Weights of a small self-supervised audio encoder (BEST-RQ).
Model: 14.3M parameters, log mel input, arch transformer, norm layernorm, activation swiglu, layers 14, width 256.
Training: adamw at rate 0.0013, batches of 128.
Rows from block 10, named by matrix and row number. Rows with one number belong to one neuron. Each number is 128 + 32 x the weight over its row's rms, rounded and kept within 0 to 255. All counts start at 0. After the name is the row's rms in percent of the matrix's.
# gate: MLP gate (model.blocks.10.mlp.gate.weight, 1024x256), inputs 156-207
# fc1: MLP up (model.blocks.10.mlp.fc1.weight, 1024x256), inputs 156-207
# fc2: MLP down (model.blocks.10.mlp.fc2.weight, 256x1024, transposed), outputs 156-207
gate.782 180 [171   0 109 169 146 110 138 121 144 132  98 138 121 161 178 143 159 150 142 143  72 144 124 143 115  79 159  76 136 125 151 145 104  94 138 173 161 155 117 150 106  80 170 135 147  99 105 140 157 167  82  74]
gate.783 085 [169 117 144  91  75  56 116  24 157 120 129 103 112 123 116 140 149 102 120 154 102 122 136 105 117 130 165 179 105 165 112  59 126 104 145  99 117 100 125 109  73 146 147 189 153 121 133 122 144 104 147  86]
gate.784 050 [174 117 131 121  63  67 189 145 134 136 105 103  93 102 141 188 121  89 117  96 129 163 139  77 203 163 184 158 122 151 153  96 125 122  98 174  66  66 156  83  85 168 157 155 134 155 116 111 179 103 146 115]
gate.785 153 [166  25 117 164 157 115 153 130 135 115 104 132 120 144 142 126 180 145 146 140  60 132 146 119 108  83 148  79 121 114 142 147 118 102 127 170 137 176 101 163  86  73 156 112 142  95 117 161 147 158  81  98]
gate.786 046 [142 145 108 159 139 143 212 140 118 125  88  78 100 102 145 138 158 161 102 120 122 152 145 209 122 128 161 147 126  98 147 146 165  88  82 191 186 109 114 108 150 113 107 107 109 164 179 138  34  41  98 146]
gate.787 102 [114 113  58 121 137 138 123 148 107 117 167 140  97 193 104  91 139 140 147 171 150 138 157 159 111 123 157 109 151 135 104  81 144 130 137 145 156 189 131 148 127  61  94 102 140 133 116 143 188 149  79 149]
gate.788 128 [151  40 140 160 177 138 149  80 123 147 124 100 115 152 132 156 207 143 104 107  34 139 146 117 167 140 118 129 127 104 129  94 161 145 113 153 113 132  98 155  92 114 143  97 147  79 139 163 139 128 134 105]
gate.789 091 [118 122  82 168 139 106 194 116 120 158 129 121 117 108 116 107 166 166 151 147 128 148 136 113  83  92 177 106 128 162 190 163 157 107  70 130 153 134  85 104 105  51  63 127 121 137 112 197 151 156  56 127]
gate.790 164 [191  25 131 182 145 119 142 115 152 113  82 128 124 172 162 145 161 147 163 142  50 140 116 140 100  91 163  68 127 130 155 149 104  82 144 160 161 166 116 158 107  93 184 134 137  89 100 156 159 141  94  83]
gate.791 055 [143 117 156 112 134 189 133 142 174 135  67 129 104 113 113 123 106 110 216 155  90 150 149 114 161  21 113 201 158 151 161 150 131 128  99 138 133  95   7 156 153 138  87 166 170 114  63 117  90 143 154  87]
gate.792 041 [ 88 140  92 128 174 131 137 135 124 138 185 134 148 147 125 121 121 166 136  81 142  66 143  64 149 130 176  99 159 132 115 200 170 163  95 124  77 133 170 182 122 175 104  80 145 209 172 116 116 175  69 135]
gate.793 169 [156  14 130 171 153 132 132 143 166 122 121 130 119 153 172 112 177 132 145 150  88 144 113 136 125  93 152  62 133 116 142 176  97  88 159 158 158 175 110 159  97  93 177 129 139 105 111 168 160 142  72  88]
gate.794 060 [ 90 135 133 165  71 100 139 143 185 139 133 168 141  96 144 148 147  67 134 118 109 145  74 141  65  96 200 100 176  78 123 114  84 171  81 161 123 150 110 167 177 130 168 115 112 130 128 107 160 122  98 105]
gate.795 069 [ 94 120 102 193 138 108  94 145 206 118 121 110 107 131 181 139 130 141 122 136 123 131 109 107  67 110 184 132 108 129 133 165 123 156 141 127 105 220 138 136 121  92  96 159 125 117 129 126 175 174  96 190]
gate.796 137 [159  28 129 169 175 117 136  99 152 125 149 110 137 142 210 136 167 124 157 156  74 117 140 121 120 114 140  61  88 104 117 136 104  84 174 185 159 149  90 168  81  93 152 138 181  98 141 145 116 123 103  90]
gate.797 044 [ 91 130  65 152 147 169 164  94 193 135 110 142 142 122 114 156 164 173 117  94 119 124 147  76 122 112 146 136 148 152 161 113 150 170 116 189  85  52 103  97 137 146  65 132 158 149 114 134 104 129 121  86]
gate.798 113 [102  27  90 162 190 110 147 110 165 160 145 100 108 135 153 173 124 114 136 152  62 135 148 115  85  99 107 118  91 143 121 137 153 125 134 158 117 134 114 165  85  70 129 160 169 102 147 150 142 140 140 103]
gate.799 050 [135 128 106  92 124 116 115 123 103 121  89 142 149 127 116 176 140 112 157 179  96 102 133 144 125 112  57 112 128 126 137 157 148 141 104 110 162 152 149 169  75  84 161 112 174  81 118  92 107  93 148 124]
gate.800 091 [171 107  68 134 175 152 110 154 173 114 135  87 131 170 135 131 199 166 161 159 109  92 157 133 155 104 119  98  81 107 115 146 155 118 147 138 170 137 163 159  93 138 148 170 135  83 100 131 154 182  76 151]
gate.801 160 [167   0 145 146 191 122 142 127 176 115 125 108 116 166 106 159 149 133 172 138  44 111 142 147 111  85 140 107 136 119 128  96 132  94 152 167 141 162 121 142  69 120 135 154 147  66  93 177 132 152 147 117]
gate.802 158 [165  29  90 154 160 147 161 107 169 119  92 115 138 165 157 118 149 134 179 169  75 150 138 117 136  98 133  83 126 145 148 175 113 100 152 160 140 146 129 174  93  87 139 142 170 100 117 154 153 139  97  58]
gate.803 047 [111 131 117 153  78  41  87 137  74 129  90 132  84  93 153  96 129  90 115 163 123 139 140 165 123  53 161 133 139 109 169 155 151 208 100 180 158 128 145  89 144  52 118 132  72 155  83  56 152 135  92 143]
gate.804 148 [159  26 103 177 166 112 152 122 137 131  82 113 115 169 153 134 187 138 156 150  56 121 128 133 115  92 136  73 127 104 150 160 119  76 142 185 161 174 133 174 105  63 159 126 161  98 100 190 184 135  76  81]
gate.805 155 [176  17 139 160 160 126 109 104 125 105 150  96 168 171 163 130 176 142 115  96  97 129 147 144 110 130  97  82  97  83 126 100 120 104 157 169 120 155 147 196  95 106 168  95 153 113 131 169 132 113 131 127]
gate.806 043 [120 135 147 143 135 133 114 109 133 113 167 126 128 129 199  95 112 201 146 122 162 156  83  84  82 119 136 103 122 154 160 169 115 130 115  65  83 135 132  84 133 130  65 150 116 156 158 135 166 140 116 154]
gate.807 185 [139   0 112 170 139  96 141 105 149 130 128 129 147 153 163 127 171 126 139 132  69 122 114 147 114 103 126  69 125 124 153 149 108  91 150 161 150 164 116 192 108  98 164 141 150 107 128 161 167 143  84  97]
gate.808 054 [121 152 100 111 128 155  93 129  93  77 109 122 125 115  44 104 129 129 122 102 119 183 153 129  14  75 160 170 116 168 110 110  98 167 119  97  91 131 103 179 166 115 102 132 127 150 116 127  98 102 114 143]
gate.809 105 [172  39  83 133 137  83 128 125 104  94 144  83  84 182 102 122 161 130 118 125  86  87 170 129 113 120 119  83  76 116 101 133 115 130 142 129 108 126 149 160 111  78 185 157 175  74 141 172 112 112 106  67]
gate.810 091 [149 140 131 138 129 135 130 133 173 121 144 117 205 152 202 121  87 151 119 141 167 105 104 133 172 167 115 152  95 172  73 112 145  88  98 158 157 181 120 134 166 111 185 113 168 113 203 102 123 125 116 148]
gate.811 099 [175 139 134 107 122 135 121  81  77 114 141  82 160 140 122 135 183 138 144 133 110 129 129 109 125 184  53 132  99  90 182 106 137  68  99  94 142  92 128 179 134 132 163 121 159  53 127 180 127  71 130 158]
gate.812 153 [166  43 114 159 161  98 169 111 124 112  90 109 117 168 153 144 176 130 153 154  56 138 148 149 110 110 124  62 133 124 152 166 127  71 143 193 139 152 117 196 107  84 158 135 175  90 111 173 167 120  74  92]
gate.813 134 [122  71 127 196 204 151 191 100 155 140 119 120 143 110 148 107 166 102 161 106 150 100 109 118 116  92  81 129 138 112 168 158 147 113 172 132 141 140 108 169 119 143 135 118 116 110 114 166 118 137 107 113]
gate.814 051 [113 135 102 169  95 210 139  91 155 160  98 137 144  98  91 136  98  69 149 115 143 121 116 117  92  87 169 136 146 118 172 103 160 135 118  86 130 139 125 123 127 104  95 139 107 183  84 162 114 177  68 110]
gate.815 046 [152 118  91 165 173 126 140 108  83  87 131 123 113 117 158 124 140 193 123 126 145  98 171 155  31 141 100 156 169 125 135  46 166  81 131  89 155 129 114 100 121 111 110 125 128 156  95 204 126  98 137 130]
gate.816 107 [131 115 113 131 129  95 145 118 125  96 140 115 131 172 145 182 119 138 150 146  98 100 115 157  77 107  92  62 129 157 112 156  65  79 138 160 154 173 141 138 149 115 218 145 169 133 180 138  63 134 113 135]
gate.817 043 [131 129 141 137 158 109 190 116 110 145 105 147 112 124 168 109 153 152 137 171 123 123 131 176 186 154 118 158 114 171 154 134 112 100  87 129 103 159 100 138 103 183 151 148 112 106 147 129  75 166  42 120]
gate.818 099 [134 138  63 156 154 182 173 155 134 124 141 119 128 158  82 167 132  90 116 109 135  90 134 153 154 102  87 143 137 106 168 136 146 104 151 177 161  68 137 125 173 112 172  93 143 120 131 111 131  90 211 126]
gate.819 062 [112 150  71 176  99 142 202  93 198 161 152 130 136 174 120 119 179 108 150 106 110 108 138  84  52 110 145  71 181  74 172 183 158  92 133 136 141 170 128  87  73 107 121 135 145 126 123  85 157 151 113 119]
gate.820 181 [137   0 120 176 151 114 143 123 182 127 108 124 121 167 158 116 160 116 171 141  89 124 117 137 115 101 150  93 145 123 159 123 129  89 147 185 170 189 114 152 101  83 174 121 147  96 124 146 151 153  92  89]
gate.821 040 [ 90 123  92 156 159 183  94 166  81 146 172 181 155 122 131 144 167 131 134 170 160 132  73 119 119  64 158  97 135 140 122 169 104 235 161 123  94 123 108 104 118 100  76 160 116  90  68 131 155 143  68 169]
gate.822 040 [ 74 132 109 115  67 128 139 100 207 164 173 138 143  97  64 118 143 153 147 104 111 174 117 150  86 105 172 148 119  84 118 114 117  86 120 129 113 150 157 160  58 140 104 168 140 185 116 165 115 123 184 137]
gate.823 140 [143   0 104 137 156 102 154 132 160 109 127  96 104 188 149 130 141 147 154 156 110 122 145 158  78  94 156  94 151 147 102 129 127 124 152 185 124 166 137 158 104 102 133 117 175 119 126 184 118 153 131 122]
fc1.782 085 [159 180  98  99 142 137 176 145 125 132 151 180 126 134  91 174 109 178 177 163  88 139 156 154 150 117 131  72 120 153 151 172 115  70 133 111 160 111 114  94  84 131 137 144 109 135  90 130 157 223 127  91]
fc1.783 130 [161 119 174  94 109 102  84  89 217 138 134 117 107 113 171 111 147 128 137 138 153 138 112 129  80 142 169 161 134 170 131  84 129  92 162 121 113 136 140 123  88 161 131 158 141  94 131 144 123 152 163 159]
fc1.784 072 [173 152 121 127 153  86 149 133  94 143 111 146 168 115 123 171 110  72 149 179 150 128  88 125   0 109 143 128 145 169 143  65 118 134 150 122 132  92  88 126 134  92 153  96 124 116 159 154 102 127 136 143]
fc1.785 096 [ 89 114 128 169 140 134  71 144 102 117 148 104 140 108  70 115 127 137 123 109 181 136 123 129  31 166 120 132 122  88 148 109 149 199 143 102 121 130 163 101 174 127 135 126 100  95  89  93  96 167 150 177]
fc1.786 077 [106 123  87 165 152 160 157 155  90 162 137 100 118 139 121 125 106 217 105  45 138  93 140 127 133 111 156 129 107 120  89 174 142 101  71 168 107 185 107 143 132 175 136 127 112 132 131 127 141 213 118 169]
fc1.787 170 [139 135 164 141 119 160 173  88 129 113 101 119 140  92 133 157 145 185 187  86 107 162 128  87  76 177 129 125 130 115 131 112 106  98  77 104 155  72  14 113 145 134 120 144 194 132 177  91 120  98 147 121]
fc1.788 124 [145 153  87 125 103  96 153 181 149 102 173 131 194 155 148 128 106 136 189 136 175 138 148 138 121  86 137  68  92 139 166 173 114  71 110 149 181 131 130 163 137 138 190 140 161 145 123 123 145 118  76 114]
fc1.789 120 [138 138 133 116 156 145  66 136 176 137 149 168 180 191 161 130  86 102 112 132 114 132 117 172 149 130 118  99 124 131  67 133  99 140 191 126 149 163 151 136 131 147 202  97 135 119 111 107 181 109 159 127]
fc1.790 102 [102 134 147 171 152 149 133 146 120  95 100 145 125 161 185 156 159 179 178 132 150 116 101 132 117 169 128  55 113 122 130 155  94  85 201 152 138 221 113 119 117  51 142 131 127 133 173 123 123 188 133 100]
fc1.791 086 [123  97 134 103  88 148 163 132 146 158  86 122 126  96  99 100 171 140 120 135  90  97 132 116 159 148 121 133 137 187 187 181 145 156  85 118 130 112  81 146 134 115 139 144 128  78 147  88 104 179 160 104]
fc1.792 065 [138 131  42 120 101 156 132 165 183 141 152 129 137 147 156 130  64 185  71 111 138  99 172 146 108 129 156 129 132 127 114 142 116 123 113  95 139 152 178  90 137 150 148 105 106 139 134 116  59 114 169 139]
fc1.793 077 [161 145  92  73 128  89 154  88 120 146 131 103 122 148 115 183 104 107 125 111  77 124 172 136 196 103 115 142 140 169 127 164 130  65 140 166 137 134 119 120 111 143 103 128 149 121 135 120 188 105 140 102]
fc1.794 103 [149 114 104  87 168 111 145 108  95 145  74 115  96 120  77 201 105 193 160 139 138 145 167 136 162 125  95 146 123 156 138 107 156 102 115 157 191  91 110  67  69  68 110 145 132 155 104 132  93 118 127 142]
fc1.795 091 [ 96 116 110 165 108 145 137 133 131 128 157 131  97  85 145 136 116  70 138 134 147 117  95  80  77  86 157 178 111 154 117 156 125 158 170  76 120 140 110 103 115 119  46 122 138 100  93 167  93 162 123 135]
fc1.796 102 [105  91 171 154  99 158 118 117  99 131 155 163 148 109 123 139 151 153 109 131 170 141 118 129  56 162 119 104 147  63  95  47  92 177 147  86  91  56 102 107 177 134 124 114 110 130 139 114  38 142 175 133]
fc1.797 072 [138 133 110 132 150 180  63 164 126 114 159  93 113 141 134 132 163 179  85 102 116 132  95 132 123 146 146 119  90 137  63 133 121 106 177 170  73 100 139  77  88 141 117  89 122 190 168 129 105 148 196 162]
fc1.798 079 [ 92  91 120 143  86 126 120 142 129 141 156  69 115  98 109 136 126  68  56 138 141 169 157 101 131 123  61 146 107 150 121 122 170 187 129 111 108  30 108  88 139 157 137 120 133  88 110 151 132  92 189 151]
fc1.799 074 [148 132 115 143 118 153 146 134 137 136 163 135 123 104 130  93 169 130  95 122 126 116 137 126  60  71 104 131 122 165 126 137 122 219 109  94 138 134 124 167 108  89  95 151 105 112 106 133  84 127  98 100]
fc1.800 142 [134 132  89 111 149 119 105 136 111 130 135  84 117 126  85 132 166 177 132 133 148  90 161 107 130 156  86 111  66 104  96 111 135 157 165  99 134  80 131 151  94 157 131 169 132 126 136 132 101 182 128 148]
fc1.801 078 [133 108 166 116 137 126  60 107 145 115 143 133 134 161  96 102  89 149 130 149 114 170 152 130 116 117 195 159 157 129  99  76 138 157 112 117 148 116 139 119 109 197  70 170 115 112 113 133 113 110 181 188]
fc1.802 111 [128 110 154 134 120  95 131 102 153 112  68 162 102 151 136 118 138 119 107 159 175 154 121 137  64 177  96 155 208 114 127 106  94 138 146 105 114  74 113  92 175 101 130  73 153 141 125 134 105  80 157 144]
fc1.803 076 [140 104 106 123 117 154 144 119 126 116 148 105 140 158 181  97 161  96 108  79 144 157 126  85 194 138 168 154  97 134 109 177  97 120 184 111 100 111  81 112 136  92 121 123 167 103 174  83 126 142  74  76]
fc1.804 087 [155 146  54 120 110 137 109 118 164 159 147 106 117 136 154 113 118 109 164  95  60 115 162 119 206  53 179 126 102 177 117 170 126  82 130 157 121 178  99 136  70 152 107 162 140 134 157 169 167 143  85  76]
fc1.805 085 [158 121 156 123 147  93  46  70  80  91 123 108 193 134 157 141  71 118 120 125  34 122 124 148 136 175  55 119 120  56 125  97  83 124 184  93  96 108 161 147 105 127 185 159 164 153  86 125 134 156 185 158]
fc1.806 071 [115 144 166 134 162 124 115 115 111 117  92 110  72 160 138 117 138 146 115 121 112 102  99  95 163  98 143  75 120 135 118  99 115 148 145 182 166 128 180 123 149 125 135 157 214 159 115 119 166  55 106 171]
fc1.807 072 [ 72 141 136 180 150 150  65 155 160 129 129 152 145  98 126  88 162  99 137 136 161 129  84 156 131 159 106 166 161  84 154 151 121 168 171  90 121 151 201 183 205 180 125 116 101 119 133  86 122 194  92 155]
fc1.808 084 [143 118 156 171 127  97 217 158 128 151 133 136 121 150 150 152 171 130 128  99 106 147 155 119 143 135 163 101 116  75 138  85 130  38  97 174  88 132 113  96 134 136 184 140 157 104 200 118 141 158  54 176]
fc1.809 141 [120 131 140 114 109  59 110 118  82 122 159 112  77 125 125  97 122 152  96 116 128  91 139 121 126 211 142 132  89 108  68 133  89  87 177 101  94 113 101 189 164 139 150 120 173 137 159 139  71  74 147  83]
fc1.810 148 [101 113  95 107 102 122 128 122  92 141 114 121  94 133  34 123 136 126 131  95 128 137 179 127  74  84 104 129 168  86 164 131 135 159 136 118 104 121 119 135 119 150  86 119  99 184  58 157 164 131 143 108]
fc1.811 172 [171 133 146 146 126 172 135 147 126  90 135 147 151 135 167 116 128 131 126 161 163 107  97 140 130 124 151 129 123 102  71 145  82  76 138 153 188 125 180  79 150 150 139  48 100  97 147  99 100  78 148 150]
fc1.812 086 [ 99  87 187 107  95 112 110 123  64 113  97 128  99  91  94 107 118  96  89 141 138 123 106 122  74 181  95 183 179  91 152  85 136 169 117  75 101  72 152  90 176 137 109  96 115 123 118 140  92  96 187 153]
fc1.813 113 [ 62 135  48 185 127 132 193 166  79 154 152 142 104 107  90 151 112 107 104  98 194 103 122 147 107 120 101 144 187 141 181 192 177 173 111 139 133 112 118 159 170 119 143  79  85 109  94 159 171 139 125 158]
fc1.814 081 [152 129  90  86 145 156 122 145 134 105 128 127 142 122 103 140 180 203  93 145 147 138 143 136 125 106  75 179 123 129 131 101 131 166 114 118 131  91 105 126 114  85 102 126  82 135 140 178 181  86 147 212]
fc1.815 075 [147 137 164 172 122 170 213 111 168 150  79 111 117 159 109 156 120 170 141 159 101 187 139  72 197 127 145 146 131 138 115 170 114 135 134 124 111 113 110  84 105 205 149  98 120 126 105 129 110 136 168 116]
fc1.816 192 [136  98 126 134 151 156 111 154 106 149 116 145 102 107 129  84 172 126 118 124 148 120 126 117 172 112 152 134 120 100 144 105 173 159 127 130 117 100 168 137 118 144  75 108  81 100  61 145 216 148 147 101]
fc1.817 073 [156 117 105 125 103 133 113 173 108  95 178 150 133 118 109 131 162 189 152  66 129 141  89 134 177 101 128  88 121 154  98 181 112 126 135 132 118 115  99 171 129 106 182 142 147 134 172 164  46 158 166 147]
fc1.818 172 [140 119 123 115 182 197 134 188 188 115 167 105  87 177  48 139 161 123 142 138  99 105 159 146  99  55 103 104 140 102 117 115 150 120 171 126 173 104 128 107 110 123 152 118 110 118 100 121 151 107 208 120]
fc1.819 092 [126 125 147 125 163  52 130 133  79 134 133 126 131  88 122 164 135 159 123 144 110  97 127 166 122 122 132 139  81 123 104  57 119 125 104 158 113 109 153 168 120 113 162 138  93 185  69 164 104 221 162  95]
fc1.820 076 [125 101 144 126 130 153 129 148  35 145  83  94 118  59 136 121 144 109 121 132 134 118  90  86 110 135 116  49 130 125 125 154 133 107 125 158 139  88 148 190 146 110 107 138 141 163 105 136 174  94 112 149]
fc1.821 062 [128 120 154 118 132 206  92 146 184 130 176 138 146  74 172 135 151 190 133 116 189 168 124  71 125 167 133 141  90 145 112 118 140  69 153 155 148 128  65  93  88 129 141 126  90 112 178  73  99 119 162 206]
fc1.822 070 [101 123 127 143 155 187  91 138 125 139 164 132 174 113 104  77 169  73 160 161 130 140 161 109  73  94 152 137  90 126 103 127 160  95 123 135 114  90 140 131 120 141 169 133 124 125 145  88 112 201  92 132]
fc1.823 104 [132 110 127 120 106  67 104 168 114  69 110  87  87 182 157  72 110 159 109 106 152 131 173 142 118 148 160 141 156 144  82  71 131 144 139 187 121 134  90 136 115 166  84  82 153 148 166 188 111 109 153 176]
fc2.782 090 [154  37  98 112 154 110 159  87 104 120 124 151 131 116 181 150 135 130 154 119 111 106 170 134 166 105 125  91 163 153 144 159 111  60 161 192 121 148 104 136  93 132 154 133 115 112  84 160 140 148 109 161]
fc2.783 123 [117 195 107 163 146 161 158 103 145 135 150 118 153 135 143  48 108 126 126  83 131 113 158 146 118 163 168 142 139 119 123 140 142 121 146  98 155 195  85 117 121 104  92 170  93 107 172 138 105 117  95 104]
fc2.784 068 [184 123 159 119 113 117 118 141  61 136 131 113 112 136  43 142 164  79  85  98 119 156 147 113 123  94 143 165 121 152  85 116 126 114 105 205 116  70  98 122 194  89 152 125 101 111 139 105 149 130 202 180]
fc2.785 108 [145 255 126 125 136 107 134 161  76 112 143 141  89  76  78  95 115 128  98 117 125 134 126 119  62 140 138 124 107 150  81 145 139 132 135 108 126 122 141 125 151  88 144 136 103 117 114 143 118 154 156 143]
fc2.786 073 [155  97 163 153 116 168 164 127 131 128 160 144 101 103 171 109 134 134 164 118 138 124 103  86  88 215 127 142 142 181 147 118 100 163 127  74 147 201 160 169 122 106 109 164  96 140 146 130  91 118 107  91]
fc2.787 160 [134  96 121 110 152 146 115 172  53  94 132  98 165 133 147 113 151  74 141 105 144 146 104 154 223 152  93 156  99  80 122 119 143 140 157  90  71 137 119 155 100 149 127 118 106  74 128  82 136 136 171 172]
fc2.788 128 [126 124 138 150 118 152 139  77 214 130 180 143 136 206 138 149 114 111 179 115 112 113 112 144 123 107 134 120 136  54 121 146  73  62 163 149 140 159 136 130 193 180 133 151 147  93 133 116 102 125 141 160]
fc2.789 122 [160 129 117 152 150  75 168  56 149 114 176 157 114 162  70 134 158 146 124 136 116  95 161  91 106 138 150  11 143 163 135 121  79 118 113 139 186 127 199 140 158 106 100 163 147 135 110 169 185  82 108 137]
fc2.790 109 [143   0 142 176 159 161  88 123  82 140  91 113 162 126 180 136 127 159 187 113  92 142 138 101 134 120 137  88 128 172 118 113 141 137 120 151 163 201 147 124  86  81 111 138 133 103 155 163 123 157  90 144]
fc2.791 080 [127 125 139  89 118 118 111 112 119 132 126 114 172 112  66  56 118  89 108 138 103 161 155 150 150 177  88 164 138 100 112 136 133 124 125 164  67 113 171 155 184 171 179 124 167 185 119 116 139 125  78   0]
fc2.792 058 [136  90 105 190  98 133 135 155 111 133 148 137 153 134 205 161 204 144 115 111 158  87 109 120 136 146  75  72 138 133 188 195 143 124 149 136 150  96 123 146 171 111 123 100 127 130 192 136 110 169 128 153]
fc2.793 093 [113   0 135 100 139 143 114 103 161 143 144 137 115 146 149 145 156  87 116 149 115 121 130 162 148 123  99 136 154 119 176 147  92 105 138 140  95 143 132 100 116 139 123 115 130 137  93 136 139  85 124 104]
fc2.794 095 [134 185 195 110 175 139 156 155 106 111 124 133 111 145 113 168  94  91 156  93  96 172 107 109 239 180 143 142 180 135 143 115 161 135 105 169  54 140 134 131  98 147  98 136  90 104  90  59 160 180 142 127]
fc2.795 094 [ 75 193 137 133  96  88 103 172 128 150  93 113 100 125 189 172 113 168 131  67 148 160 123 139 157 189  86 146  93 152 106 176 149 132 148 111  72 153  99 155  82  90 180 112 151 125 131 188 182 114 124 145]
fc2.796 122 [102 255 154  96 143 109 105 108 187 116 115 148 171  87  76 180 111 143  99  82 147 153 113 138 158 110  99 166 102 113 129 104 141 121 140 100 103  84 112 126 124 125 123 143 159 175 118  95  72 143 140 159]
fc2.797 065 [127 123 164  81 173 139 108 131 112 116  87 138 141 140  77 140 162 110 106 135 140 143  63 151 194  47 128 123 122 122  86 192 131 103 147 129 148 117 163 133 141 120 126 136 105 133 156  81 147  82  92 115]
fc2.798 085 [106 141 173  52 116 124 127  98  91 127 125 166 126 109  83  80 108 139  96 128 157 138  85 122 172 116 133 181 161 165 114 140  90 109 172  95 105 123  59  97 126 134  73 114 115 145 137  71 124  95 153  84]
fc2.799 081 [153 195 125 114 177 124  43 142 107 128  85  84 181 105  96 163 133  85 113 134 110 133 121 131  94 124 136 164 124 158 138  93 141 180 114 136  72  50 104  94 113 119 125 120 120 130 101  55 106 135 135 139]
fc2.800 141 [161 102 184  79 114 101 109 139 154 104  71 141 152 140 130 109  99 147  99 141 130 173 154 160 143 156 159 115  68 117  91  94 123 109 101 161 133 100  86 131 130 107 141 114 139 156 109 129 122 125  99 122]
fc2.801 086 [159 255 119 182 145 105 113 139 134  99 156  92 151 103  99 119 117 120 180 111 111 103 139  97 149 132 118 162 103 108  94 138 168 126 115 126  97 138 139 112 121 191 180 150 176 136 150 118 178 139  83 161]
fc2.802 117 [128 255 143  66 120  53 147 145 137 108 124 165 126 108 118 141 138 128  64  97 153 130 159 106 159  95 104 159 134 171  91 157 112 120  95  82  77  68  33 115 102  79 124 137 142 152 118 128  91  73 155 142]
fc2.803 068 [145 128 144 132 104 138  57  50 105 119  16 157 105 152 144 145 117  96 106 155 105 103 106 132 103  90 138 151 124 104 160  87 155 132 112 148 124 124 158  56 163 170  86 144 120 128 191 138 207 181 133 107]
fc2.804 095 [125   0 116 136 131 142 110 110 166 139 130 117 131 178 145 115 135 106 123 133 111  90 130 140 111 100 124 107 122 101 180 122 130 143 153 172 104 126 161 121 126 161 110 135 131 132 150 148 169 160 110 117]
fc2.805 089 [ 87 117  92 120 109  92 161 109 130 104 118 143 117 135  91 249 162 100 145 103 110 132 160  87  65 110 121 130 114 105 118 141 137 150 113  58 145 131 147 106  90 131 140 107 132 131 106 151 139 205 100 156]
fc2.806 061 [142 121 155  72 119 237 109  99  97  62 125  87 131 158  45 125 188 130 132  75 174 119 125 134 139 141 104  89 119 123 139 158 147 153  94 104 109 183 162 109  87 178 162 110 127 103 172 113 132 170 123 137]
fc2.807 082 [156 255 116 141 119  90  54 116 118 129 186 119 113 101 131 102 124 166 168 149 110 113 140 132 120 117 164 110  94 155  67  88 158 162 116 163 159 156 151 179 117 111 125 157 114  96 115 106 132 145 146 148]
fc2.808 089 [161  67 191  83 137 152 163 113 100 124 125 139 110  78 123 113 108 110 113 111 134 130 133 136 235 155 120 107 121 135 114  69 149 105 144 157 140  81 138 142 136  68 137 135  91 164 139 134 169  97 141 111]
fc2.809 146 [152  31 137  93 141  96 137  95 134 113 134 128 126 162 156 137  79 164 159 110 106 150 190 115 182 144 122 137  99 156  77 109 120  99  82 106 113 113  85 155 165 171 114 166 205 215 130 100 110  90  84 115]
fc2.810 142 [ 99  24 132 107 119 157  90 125 123 114 135 138 121 115 200 126  39 130 134 130 140  84 107 141 155 144 159 142 100 156  98 112 141 193 109 127 166 189 163 160 156 178 103 129 102 116 147 160 133 137 135 152]
fc2.811 158 [148 100 123 122 103 126 111 110 120 103  15 112 124 146 133 170 165 144 104 131  81 102 129 110 127  70 123 127 164 132 104 123 116 155 157 133 151 157 122 146 124 163 143 111 138 136  81 133 219 132 152 191]
fc2.812 090 [126 255 133 131 121  89 143 148 104 125 114 120 130 101  90  95 137 149  84 104 140 124 123 108 105 168 130 174 124 139  87 129 134 104 132  89 123  55  90 123 124 103 163 139 131 142 117 103  76 116 145 127]
fc2.813 122 [178  40 164 111 119 110 164 135 113 132 134 153 181 196 114 134 133 123 121 152 110 136 109 134 152 130 146 102 136 113 102  87 112  92  82 209 153  81 101 143 155 128 180  99 138 130  79 102 120 183 177 123]
fc2.814 075 [ 99 228 146 130 136 169  82 124 144 154  70 164 122 120 196 167 164 172  98 127 162 165 116 106 145 149 143  51 106 111  93 132  96  94 154 131 155 128 120 151 148  76 137 104  98 178 112 131 130  64 156 163]
fc2.815 071 [137  88 159  61 168 215 173 133 113 112 133 103 133 136 116 190 190 173 121 109 111 127 106 128 118  68 154 108 117 149 155 135 123 193  87 177 128 201 108 185 116 111 155  91 133 191  68 162 103  38 141 125]
fc2.816 162 [109 125 145 157 117 124 100 149 128 114 162 115 148 131 129 105 146  70  90  99 110 146 112 140 195 239  77  95 127 127 160 178 133 140 158 114 103 144  92 125 137 142 136 101 127  88 201 120 156 121 156 110]
fc2.817 075 [209 221 161 119 121 144 112 147 140 123 140 131 135 141 151 138 136 149 128 121  92 153 150 134 255 130 180 144 141 169 103 180 138 106 143 134 182 165 127  77 140 126 113 127 136 102 185 142 185  75  89 156]
fc2.818 152 [104 220 141 122 122  99 115 130 110 125 114  94 111 138 135 148 187 149  70  97 107  64 133 168 168 100  89 137 154 140 131  92 157 129 179 154 183  65 137 120 174 120 103 104 124 140 193 110 143 119 243 175]
fc2.819 099 [126  50 125 107 146 136 126 161 212 170 223 139 120 140 116 126 131  47 151 113 163 130 142 125  83  41  99 117 128 146 160 132 164 153 122 181 182 161 162 149 102  87 139 128 116  98 132 170 118  81 126 114]
fc2.820 074 [147   0  89 140 124 149 101 183  52 114 116 109 162 123 115  88  90 112  92  68 135 155 141 144  71 117 107 117  99 165 168 164 163 138 105 143 145 105  68 140 163 111 111 140 183 141 119 166 152 128 123 153]
fc2.821 060 [157 170 105 145 148 202 149 173  86 150 103 163 141 106 107 115  56  61 154 129 119 148 104 100 177 164 157 123 129 140  94 124 101 108 160  72 122 115 168  99 139 165 143 150 140 111 120 161  83 140 139 125]
fc2.822 061 [145 108 170 136 116 108  99 111  87  99 124 141 121  99 140 104 131  82  96 129 112 123 121 162  60  88 175  79  89 149 120 126  74 120 141 112 157 183 105 161 106  57 154 137 113 148 129 144 146 185 111  38]
fc2.823 105 [ 85 202 115 143 162 120 117 137  98 124 117 107 118 128  91 100 132 159 151 136  72  92 164 134 146 155  76 147 169  98 116 135 132 184 124 134  91 159  81 153 121  97  93 154 143 116 133  83 205 191  95 122]